config = dict(
    arch='mlp_mixer',
    model='sound classifier',
    dataset='acted Russian speech (Dusha)',
    train_examples=26041,
    time_shift_ms=100,
    n_mels=64,
    hop_length=320,
    input='log_mel',
    spec_augment=True,
    win_length=512,
    targets=['emotion'],
    num_classes=4,
    norm='layernorm',
    norm_position='sandwich',
    activation='squared_relu',
    mlp_ratio=3,
    parallel_block=False,
    inner_norm=False,
    drop_path=0.1,
    patch_size=[32, 4],
    layers=16,
    width=192,
    label_smoothing=0.05,
    loss='cross_entropy',
    init='torch_default',
    optimizer='soap',
    beta2=0.999,
    lr=0.0021,
    beta1=0.95,
    shampoo_beta=0.95,
    eps=1e-08,
    precondition_frequency=10,
    max_precond_dim=512,
    one_sided=False,
    adamw_lr_other_params=0.0014,
    steps=15200,
    batch_size=256,
    epochs=149.4,
    lr_schedule='wsd',
    decay_fraction=0.3,
    final_lr_fraction=0.01,
    warmup_steps=300,
    weight_decay=0.07,
    adamw_weight_decay_other_params=0.01,
)
Rows from block 3 of a small sound classifier, named by matrix and row number. Rows with one number belong to one neuron. Each number is 500 + 40 x the weight over its row's rms, rounded and kept within 0 to 999. All counts start at 0. Numbers have three digits each.
After each neuron's rows are labels from the 100 clips, of 14848, where the neuron reaches its highest value: "strongest on" is what is common among them. Only what is clearly more common there than usual is listed. The data: acted Russian speech (Dusha). In brackets: how many of the 100, against the usual share in percent.
# fc1: MLP up (model.blocks.3.mlp.fc1.weight, 576x192), inputs 0-95
# fc2: MLP down (model.blocks.3.mlp.fc2.weight, 192x576, transposed), outputs 0-95

fc1.48:472433511538578596537550453531540467493484434614527528476496481489454503541496535482446527529553583497514486496536544480553522526472564446443470429506456489457534604471539562520468461548446507539480527509454549504513520555509485483515547524516494506519485423533443459480495575502540457508
fc2.48:544488489485565428430419446401507514471521473467501563510479460525519496499560470435467453476447520488506500550464516498510555535618492518523519463487467530395500534506528506535465458557475406513470483523491502491469462457527531469466515559572550529498537464536526532496503490548512489501
strongest on: emotion: angry (49 vs 18.3)

fc1.121:543506502474539473508520560557449528515475423522470479458493560514537541527508501501562458551508531510512536407526526523461578561552599460540525525569495560400501449552505452556463508469517495506504523510574482483519560526541417541481525457541499451572515524484498458490483496595423461515
fc2.121:536489526533486484516482468476533494472442452538450446524517511536502507541501479453463435443564437494564528596540422554556518493539536501493532474427475527544472520528521524554508508482495489526444571517571434491551506465550484508464485598531514467446545558498530547518499515483521446459
strongest on: emotion: sad (57 vs 27.8)

fc1.423:549448496522473529464458560460507475517509385513418444504525520595479498475519497475473514562436487554522518577480454517534480534467495540536477491512421476479453502437500445479556529552529505535479465456463548540457497493535493488479443463458424578468479488612587499503487479475528462494
fc2.423:482494537521529512458508547504521469469494495467532514446498456516539525456475554485477429536467516435472448458512516494502542486545467508476517494466538464499414549533514505506448493553458490511515466530448484548495512454444588461520580469542547450514406505549542474474482485487484461567
strongest on: emotion: sad (58 vs 27.8)

fc1.380:507578571519487631497540558520441490513544549513485453535416511507466484509509611434396470498509476488507564487516471448462475469544606500484496524502459522525452504615520511611544482501527525498474481513561470458467453533494521516445554492527522534500471486512446507594466531515492491505
fc2.380:492472490470497560527498454552433504477484516464476499512519473506488515450532511603455493468518478520543490461496548443509534438469530515498576471511522427553544563488475471578481531478520504536479489532536467404515479509459516488520561513534505469430576484521567517441468545496541567523
strongest on: emotion: positive (74 vs 18.5)

fc1.421:507558491511562572515482469495420512550540511504541498481487508494399450516462504562471505493501537522506552558496517486510559391460488525470524488499425547562521498526548520543397445468508506500468497509494533442504576458512509482515522504481460423472395523595551450487456506497509459530
fc2.421:526475535550505513485584456462436549493572484499487479525508453547445516483421497516509429529474539549530490485508573518539513527544499520435498549460463523494483514532532555471496571566483468543494495531501551536467458509481462530489481564478543503522476469476540529432540488411549492549
strongest on: emotion: positive (42 vs 18.5)

fc1.383:514534527560362518554497509494604514552498465472503543449456550553524460464482435563438501479435475450562492487424601522548530479470524461563490443572498552438514499498525498498521437479473458523523531502546529491555546539463490477562531497480556513528517517473499508518529569516450531594
fc2.383:452491531501599525500537545584497519448546474431505514564527511436466589447461564384425409539478516543460460489490432522465542492534546528550554457445494515555463450558455502484463404515468469508532517481535511496503550515505527489510496493555529488475455553617513491537562468511523518491
strongest on: emotion: angry (38 vs 18.3)

fc1.529:580502551575584475556553498434469434482571540527464456534473555445527494493501537475500529532468457481486439450518530467472409577555486549492537394537480525476475494526429453542596502517614559464483515552499368465504520495503496425475511495448452526536514478513524567452523502467556546508
fc2.529:501537483528483530607490487527408555478444488474425518519512506481481491510555407479486502513543444441456542433504427573536507450478540420456543499512542566433483592416474495453471452530498506467523488462513501502500461452490509515528467462470524520515474503527498495548507496505500459544
strongest on: emotion: angry (47 vs 18.3); emotion: positive (38 vs 18.5)

fc1.10:522491492508511507441479503478573429429528487516441580487518516475531465441518450456434468546553608526506494490509437489570514518519525461502538512473468452497492501449514473476487458439507526504478541492498471451565510503521457501489484518484511473468540526524509474513569495493553534484
fc2.10:464466475492547459456482538438491473526455495510473526550548538466533499511544455466549416477472500442481461485576482474472505479508523436541531530500574515545477590454509488493486516489561463574468529502538431526519462462536563497434518517462530571541515519526473559400515479507516473420
strongest on: emotion: angry (38 vs 18.3)

fc1.400:554433508503524560521537476521487422484529503590512542533424557540473481486554552441470488482567478505434505462521508565513443576489455427544486435454463526480507548440458499472457464466461496536422438514479528575493455552508420485523579487420494490558539518482536418501556471543482552503
fc2.400:586499494510472419508496386531520501531487582438466567499475499462512506597543487447538487598463460537467510508554511484509549509558533522466501507487368517493516553516594540602542502498477444527509457495460539428521515457500499528497472531525501569465466424491522476526488555559519472515
strongest on: emotion: angry (43 vs 18.3); emotion: positive (41 vs 18.5)

fc1.297:589469431508472490499487511480452535598501446563523558547444498565530421507505428510529459549549519526510512511589460566510499515590484558490480470499443495505516517542581473423438553477479552497516444494451467489521437463540485487457476476510496480483477487441508535476525509501522513486
fc2.297:516473537527469467510493477559478532515400476457606481455520485521499417533480435469507467610503473552484529521503548478434542471531531521530484520504498485506463474434478453486427622490504504517498517479479537558560593472478431560472487502462515521565500484533496472522497555503518461565
strongest on: emotion: angry (55 vs 18.3)

fc1.53:486509494486537489528515556557474469476529495444531478427445505478484533508497493494518512520588524439447560495505519550552527569525482546527463491468489431463554497576447520550508571459601599503487490439553603472521559542439464514450482409444503491465425529470485470486512542520502464470
fc2.53:490501537460504480509502519529500521510514520427349471510523542481524440583456533459494505477531447475558518533581525551490487435551451583502485525556535551531461484497523536445479466565507448585487503471465486440494499535474487538559482460465510479522565480490548431466492438451530528550
strongest on: emotion: neutral (62 vs 35.4)

fc1.467:552519506527513545543471485479476503495496495493524502488537495501543507517459451522466517571491531517468518483446507536467491466543481454463409584540486481444502457562454490415568472485466547500517365552493468540570450507500420501497488505405488542458487501540471484536519463584421503452
fc2.467:531489490515504503522493513537500458457504521485509557455527462497502558558498573521477541507492543528492490460526475521514546512477505483487464484508464498484584466437477516486469477482432592566496508451506519458492578465537501445476519508512502508579502515490508498513506533542455485523
strongest on: emotion: sad (63 vs 27.8)

fc1.80:525444498387515484515489520555543579445583549514499507544533484490575488468548572552466521417503516502439568480539502545526508505491505536542551503484454465445552480473459550562492554454429473493582481438495460468434514506571478524499554494441472495412535532561521514508524471473474518513
fc2.80:483526560589564513439521517500421567487491571488549522584483513455532474494423553533503580452548465543561542496517524502510502481533480524562413541472521576483489526436454464443461515464502480524507534491503487512407438602526502526558531573503520541528486456503483494464448545534510478492
strongest on: emotion: positive (62 vs 18.5)

fc1.83:530508531513495457540544478511625551528481465468466589556461495495496515471488521458504417482424517495487532495568477513520444440499539586418482482495488532445567487524489501532444460514513532569529503523520572433493569489453459517495477548480511582456570580480500509597491474505507511524
fc2.83:478486488505534467528552537493448503518452496535560482533508489552549444551475533477574469466515500478458500501499464411443514541472487477565474450585507526500471511462599488529519478511418486431485503411479502466488487499459513504538491472459474463451461509558526481518561443487500590554
strongest on: emotion: sad (59 vs 27.8)

fc1.221:482589534462463506514540431476488465510483509502510474446498559411484542534455574565520484549524502479512490458489462528489405559422442463598590561502483574509556550506488543491561460441505480531515438473488514442514567488501512499531504455541504464524521508536538489495516436515498505557
fc2.221:522467551479493491459561445520486548507506508558464482522456454514488513498515526536448521508484531506513489549603421433531580468465500514446496446491465481484570485471509497498523483510477550518455462546516512510501475507330424496522527435519525507489440511537500447559540443550396464496
strongest on: emotion: angry (45 vs 18.3)

fc1.27:477423453516519572507483466514477514536483553554448578513465529532553490521503511511456447561430466532537439455534518467541504527455490430516532463453533601477538535487511475504483543510494507489451515496440543489530460567526529506546544443542521476556541487489571509535521481504547493473
fc2.27:555554449510548553546469385477542596533519480480529503519479550456511573562538553470504529517488481517572482467490489473478569509497516505534461484535410461436528498492515523470503549515496476436506463465442450523431513495486489557407497481484490481461507463495481527560497460527481447525
strongest on: emotion: positive (52 vs 18.5); emotion: angry (38 vs 18.3)

fc1.395:531482528433529438537460488527476485486526467541542490497570572497461443528523505523492446514480480481517503451514479550511497510527419543534513539494504544542542446533587523573514528450518487536560418560496469538460453571441506449462475464478521455488551473574504506547505509548438524458
fc2.395:511519424447500443549489435469442455516480478503485471507473540538482489468499447451547519484480500470547429499534484505465541447479497492517516565511500484497505530499402493493451494491443555509519467457498548485521624494507475486542513423537495513545469462450435482455484471541481418517
strongest on: emotion: angry (40 vs 18.3)

fc1.255:529407416519521512522476432526549514482510523478554490509528451576463514477494454529508555513515500500492559455543448489519532451467537496566475477474448434413525473452519504530507483493528498467536452460556453452474501493571525524486516518484491517495551479539482534489505504560478437469
fc2.255:538498522441461534482534514484481521445539499501585569484469549536508504536487539479504457458445474551468465560460444507432520451583450545495547476547501447522496479500503525443470466550439440466530499438446447466489527410542506577541530461522530455464476496475490503464500480520472550534
strongest on: emotion: sad (56 vs 27.8)

fc1.411:553412608496490478516488555438547510445508477422474536517537481474469522527567496512465476471541466495512528484485534502496478523486519500485589587474497518491453455529576530568538442479453434523466625567464533493535491517507495516502483554547516531530579555489408472464532499531475486514
fc2.411:476465446503521562445433511509451510531487530502460464524493421490552511447460518519481493450445535491514480481474525495451498558507515455473465529535497498502470511495558444466477463539482554476481541477516559499487477495538425487502473450476518489545467511485508504497485573437526471446
strongest on: emotion: sad (57 vs 27.8)

fc1.280:483462556410572420535502529526462640546482479569457503509528503471469451469441522467512533551507483502556493494449473544496431493474519531499505533543498495512555468488508483504452488443490437486523417463559492557522454495444595506534491425497566517485502539529503461424437471539495439463
fc2.280:562564469552602480448462456483480437505537505427538504502559394517523508486463523490505460492474457443466537524485501511489451553555488490494524449441545577499497588497439500468496519489441504481511477490483519544493506560455548530494444506503531482510433499484474473480438470415486586500
strongest on: emotion: positive (39 vs 18.5)

fc1.342:505554450527542505529464559497557494447514513541541569485481492497438422503546435490544523574461522447530488470496434456461451481567489575434511494481478464495433445546535506502458541531505511492519483424527498531508535515512574484530461551528513578405544506528496514508601486486533508560
fc2.342:489447534471534515462504466514538484503496519485443460453449517520530457421493436578476528425444510505440474538574543478477498490452528504446449454501562430533522521435494535448444493556427534544476487427564459516508540587501509536509444545497487467495515532529463517439519455464465487560
strongest on: emotion: angry (43 vs 18.3)

fc1.9:450456550505441456484456479503507463471458562559528549520583486482512425534547490466448514560505514525456500496528502469500495414449422505453459446524551480422457508473533522525483503447520530517493476473485486505446513431540490468531487449427473490433506484487521501479420466510531583550
fc2.9:558390498491476536493486591488480536510518464466558535579506460511509449441504455444515477437554508488457510534523506506498479452523332497501463461452493562445522513593498552446499381514445530513474535476469514459403563503459561477492434496469482548446506471525481504464485472507445510482
strongest on: emotion: positive (39 vs 18.5)

fc1.200:529533489425514474500491493523537486487491510569523509513487536516493489586475449475539481534459502484441528493485447538501500559457559471518499446485557537556542468475563490517509512509411526467447504521542497475558510493522526522575397512566475474476528510466517489507430586494547448451
fc2.200:536518440486462449461459503467522489492448412481556499478480513519498503493582559524472485482456533488509420465410590467478497450542550524491536468452505569432530502428459557499513573515545563534469488535523485522524537462540498442477424540535546457534499482489485443442526400525510489480
strongest on: emotion: angry (41 vs 18.3)

fc1.264:489515519505517488508466468495533521496476508451530516495526517386499496531474523468487531455587545474494473507484611520550456474476509489514525520435490492520478504488425591452512533513406456489494474498541491540542487533500464486492496509454562536452521539588497511489488468424532556458
fc2.264:530460505483465495485529416471557475430455391495520468582464562504466482522470503534478452495504546440532497501455402426562549502460490510516494518542499534402510569504567522486527495405421501564532527466544535476498537481596538491471441534580525477485421493509510560506448453521531557538
strongest on: emotion: angry (41 vs 18.3)

fc1.548:446437493481514512488567527472501462485455443539484481541547555496485437596460534512531530517508460536457562482539578487532539515509464559537520462407447481492491572538536419458494503561503498487523584485452542569592463485492561537583539549563504535481417492523481478504412509541527464537
fc2.548:495520506478464539490508456481397453495530494542477490484485473536555520450481485551569451526535558568560522479516594474506538362523518512495457521546499405516476556487520526530471480463523542491480511479491496498526533557511472476527504512510472472467549541552478452476488474521501585536
strongest on: emotion: neutral (61 vs 35.4)

fc1.263:472383491540485522544558550510454518491555391448453489502465461488489445519503631525502534451504454523519483476501540511469497519472468471485507427525527545501469519542507479496554497526550530516536502537468487460453558542591460413440521512493561518470459521484531492460514583539468465517
fc2.263:539487512456485523477468497496523540462533465509553559444499474494512485520527484486410433551533494509453466506450495518476447547557511523552472570410533492515464485402554562639515483509445487504524451494482488523510400473472519455525590517537529526529521493550487497504497515478499479475
strongest on: emotion: positive (45 vs 18.5)

fc1.568:480487547462481641535524588490501492518480480503486489503512567483501413471446533519550522503505458504526532533484483500467436540488478472481516562495495545517459529467447546449466607517486454497519457484563469498446512479493570446456553475524500580573516541506499522509523505539496505515
fc2.568:474502533500511517551491516436483495485486518412472576511512503508533505474463457546531533458569431560470516448469515472519578480461519544495487548479589509478457453496476486412496538473525478497449477519508465456528556505502575542497484554526422525472480531510548475494490601545444586553
strongest on: emotion: positive (64 vs 18.5)

fc1.345:447503578522495500453523545485550480481504471501507498484502474501507482462498543453482527509529416471520532475437541464467532501515444468500506413506453507493507503540506496481511459468464560554510490487465484494470522528517441471527436454432519529441535602553519548506499432545478568545
fc2.345:523450488534504533471523528445556555473499563483460555482474391427492512530495541477532551453512497464507547520530482495478426571498473538517537554523531477491519482530517492547413461507485511469431526483471466526525510455508570554540506534438460452544405512531483501484439479517480577546
strongest on: emotion: sad (57 vs 27.8)

fc1.73:485448526519542584502521495526512477507478534559601551459471542497520528510494560525515532539484530542495574437534518549555513493535490476523516486503507541538573532508495489566426593523537517516558517521513494490449455521478505522556525463427545467571443509529423471613490463514514499505
fc2.73:446568497524497489559466485512517488502547429506467442528511535542556478433473509465524484415531425430578483477551481388485509527544534488480464520497508537516497456531557543511443547481489449571524554491460484504457476495579496571510525500535510553495442489525508490522495537537561555512
strongest on: emotion: positive (52 vs 18.5)

fc1.531:496445464566505519546486514487496457502463478529513550542474589486486500550530500516454522524561498528493466474545516547556501555515500432536498449494433557453582501449434506564478569456482557564496492481471467525458451582470493512502521534461524453470485495495494489510577583476527440544
fc2.531:600504538498453426486528391494529490637538527489458512516515509529485522514521510418475474574464534561532500464519489491482623514522577493591493507548422517489542503548496515528497504531504449497551425545449477546527515514461461496540544502500487560499454476497499514526517494616506451540
strongest on: emotion: positive (49 vs 18.5); emotion: angry (48 vs 18.3)

fc1.307:529509506517568513528502432476587486480539504534442540498462547522515566548544494485522497569464484527556568475528443448567572571531475520499493473506509510526423547496518485523409485442484501462448433529531541470498554502505505480526488450494506523506535503514533414454587481461485527516
fc2.307:515475488565479477501451557554513472571544490544578465504449504493437445471492541572383506472494560510503504539523543484469506515547545507471553488450524495502465482506494498519546486519462519456532521483556446564501457464477546537471452525570564515560515520498464450420524503529517504467
strongest on: emotion: angry (52 vs 18.3)

fc1.453:438478500519501497533525476563504447463507464450509484511486453482561524516432469585474561437460506516474459533545524500514524524476498568603530419467477479544516497592535519441526451499538600510513543533484477424547464513522561491519462499495488476531517473438570498475508491523554485478
fc2.453:485455529526445498505474563481557491460551470556458496485592498508390476534520439489518476585438528460451508512436501515525442509542535494500554483464569500483504505391557490516508463451536477475443477506559531516451499479552512557457473519467559541485539457432554518511551417480563554506
strongest on: emotion: angry (45 vs 18.3)

fc1.122:486540489504517528505544499493478523460499484534513464555523604504488511557494495550530604476495488483515524507494524517535524612516486416507484525539508485536434462499516489495508516477543503486512498480560539451479443451498533553486547483464488472443404499544505465553487549497530546524
fc2.122:524577535452526511485559541420540528472567465521497462501541417525551546432515538533507401559521449493473524472462537505540507425520523544536461499489521518484501502562474486533469495507460505499481527497568476522569456491537486467503484521525452499556513520596514487446504526445532531536
strongest on: emotion: positive (55 vs 18.5)

fc1.152:460546541560451460567522504507560534475505492466479467474480496488510477483546535448592543571460548519510490481491538480458487371471534473479487421532504505488488555576561499512586541560428532484436510527521463524529499463540482554444537486573530492507557533461481439582479434544491520556
fc2.152:538499524507446539532445553481482460489498495460440511434514497504569548506553510442505500539483396537523554439533491507505435499425518456583453479476438430483416446522515511504419467507439519516490462493523507458536432452490453482516573513474464525517544554515399429517446488464509488463
strongest on: emotion: sad (59 vs 27.8)

fc1.63:574491484530478505463510483420478455541479478548496520531472563549485465458527451506490480488481455544452487594600514422513415521515484528555483431505460541458518523462514483465510451528461483492481467509489508492489462534614517484497472377440462506450476554441537510494493487484525473511
fc2.63:558477501493492486569459470484532610606480450483564548471534512478463450593482449486533525560470501526470468456449497462528532488438564504593557492534484522484516445476425530491512553515571519495581458496521484479518544472433485498443531512451524524441500433470472529528541577554478478475
strongest on: emotion: angry (61 vs 18.3)

fc1.127:450576453605607449541475542476503502471504516512506525490536586541561459443529654555502459476459480487512486498489512487483482467552493500541481562526547491492498508611465525534490481481495474465525518542486560559502486482512573490500430515520515497598482491467484477488519506479466494504
fc2.127:469501502479503439476529555480531484438589575529515474550468492493504564475387503451478511486502498503476526511557565473532537476524547508479429559439518600562472504549430492500473434577448512506465489545475561507491556470531425465535465508505494519568515464456523462514472480446535521436
strongest on: emotion: positive (42 vs 18.5)

fc1.455:522486476601526626516509482449471492520481474453535515500605526528478482444493546504535530566511495550518455492493509472454515568525471498515568542541459506426452480528504485495461462482471508487530507520504455527516545605546481436562472559504564503515463506525538464603504491497541499510
fc2.455:515493493533485512465438500467445515469520526512514506467529610515451463507420524483524448517517472587523503443479495487522511516381536566483603497417494487531513552468451518471478478482502469495544423438489506545478488519544476466467536493452470519509479455522450517512509539521510454440
strongest on: emotion: positive (52 vs 18.5)

fc1.525:480540518559509468490521520529486491496545545440514562444524499571498452522449497491429487508507483507597468497533480513468483545426528547562491534473510541498578452537488486507457510525519488527400451460554525550507594510506504523432486488495518507466481432499458556466553503386495529533
fc2.525:555557484513497478502560482452504424511422440536427417473530560508592445515524416471512484552429577491472462388531461447481554527545525435473522494432509554500500448508522557493490504479540429622479508520560525525527556486481446511525537471451523482462423581515538460419453481559496532554
strongest on: emotion: positive (41 vs 18.5)

fc1.443:477464559504564529524553514536456495462517512503508513412514500543583486528534497458477429596508534520487554417511483535543550524498508467506401487569463496432496459489580536555553515497493481584458475539498498581520513541515489475525517517467489487483484557562425435480530494483553568550
fc2.443:546477432477502453561484456473556433553485466447519478526468531484529508480528490504464511462478515510463461473503525506501572476540565474526524534518476513550488538510516543519485396563438484554578480468468462504495547439516562475509454525505512574504533442515517565513587560543500454592
strongest on: emotion: angry (50 vs 18.3)

fc1.105:518539518404537557491460482562503504470493477458428574524442485542482528565512547536534474445511484465483502551563468499483602500511516493503481586480427527554560461526499489586425523494570476495485473465452534428466480521513473527537473575451483527480491525537527500551498493519541555527
fc2.105:496508526500548531512489497486551525456591495492458450520594469547495494471549553441493418540547539522466488494490434541487482513528503497520436536503486500535484517492521471468499524521405517587508583562613530546537499543476515522567556494475438516461550470508566472456506502533552525539
strongest on: emotion: positive (81 vs 18.5)

fc1.164:507544492475425507482537459557490461511496474506551512512472539484549480506503515465518490567495390475448556448556539584506502498526517551515565535500528522532469535507492541513482482506472534465473390501484496462516474515555452553531467523501379501489508569436489491552409537545474574445
fc2.164:528528534565519494469525402577494527490501516516525556437505449536511569524490544479512446539516465491491478528496498504434467479518466501514515418513516447522466503458536468506539497446512554417537499499546483495467564432458433530532623478472461420453487438485579405497519525466542524505
strongest on: emotion: neutral (60 vs 35.4)

fc1.330:487447433558540465486503486453496506494467506496506501405540426550521475481481439448465564500435537539500464547491470540485439480484480459510549483542507531494532456505486461535521502563539445437488499506546532566481407568548537493456416558442525516482474456472571616569500502519560551438
fc2.330:522501524464562499575517556509490560481464565553448466468585518545476572500513475498429510458532629509499490493497559534476542486496496513526477553530468490485557502557454506453545537457493458481453501579420508456486496532535432543453572533486597470475520475449416431557572491532483526476
strongest on: emotion: sad (62 vs 27.8)

fc1.232:431583565558492613540461488572554490524472492541529557482509522519422535484486573451456465532509553494536496488557579484506508542503521542485493440453476462475530496484514464507471443535471480505503522487525513457399532447486491528504528546407511498460462458476493468531544481536544504526
fc2.232:538499457580441545545425493559480463505457487565521530445490423549558429512498518492551475487438497479533469484513472516525496518543465458533479484533423566443600462448562543550448527489503394551478537454456519507537467452482545501502470485530517524535520545511458540481507577497606494539
strongest on: emotion: positive (70 vs 18.5)

fc1.300:514534487564487496545547444499494449481551527528492499506522506497468437463498510470452482485546487526452545548549632563485433429514430557517550471515537558511454514459492462457447461491458451508546483513463518514562532474483488480497475450513459467517526491509455495514550496530522515461
fc2.300:567494550499519522532481518558463495549507446497594492410549558486509530561466413428474485553477478505506491524570543484466512472520510474527441486561472479527542449537497502465513510519462507473513486490570512479463492527573496502530532480471497517583462555528505481530478517460541472453
strongest on: emotion: angry (40 vs 18.3)

fc1.304:488507466487473524434483564525490457511592516515487565525554569515544504521497467496458512489566507459491527408512507567520481525512516394473481505526517513433477539546432518519555449498495432503525531481480448501462537467540509486536459549539536546472496530581489557492452542524513518485
fc2.304:530456512457521478496529486492511468473489402556603455517459512405525528548426537511516460493549505521565464539392448480499552420598408478550460539518525520520581526477566571517490485524468455525478498418532493503467509499528475514500503557525514515515479511511504486468440510549465503446
strongest on: emotion: angry (42 vs 18.3)

fc1.292:484504585487536504522578482550532448414630547578475445453476506447575517468529472462481486506508417477542521547528427477524491437501544425454506538477438527480480505533452543550482515453577490545538434493491490518548506505514544567520531549422458514507462463459518540532466500539480493484
fc2.292:513527491522495515540501509525424513546424482515456507568477469521536503469473469437454487464507529464520442484484505489528472500526476465498566412547526516471486492561534451482413546489518473425482422516490479553563488434543508591551446465515518563471521452494521470494514496513525454477
strongest on: emotion: angry (43 vs 18.3)

fc1.499:480540536450528484529501531501522460440488472581591497441540511507474508485479524519518446488447539456477476537558469532474473494500524550465510511531592474555486484550537521561492423495464468577465495419563533493580436513485425511521535513583463513493518525546425500485524499472521505524
fc2.499:533536398527547495434470558486561485580506452509496502424582537522433430533516501552480518544499442464470454435515458451452466457518572422510504503555481489571520546435522508501475531518553539547551469482540538482478535549478500519536499489496484470499489506512532517421592504495473509481
strongest on: emotion: angry (40 vs 18.3)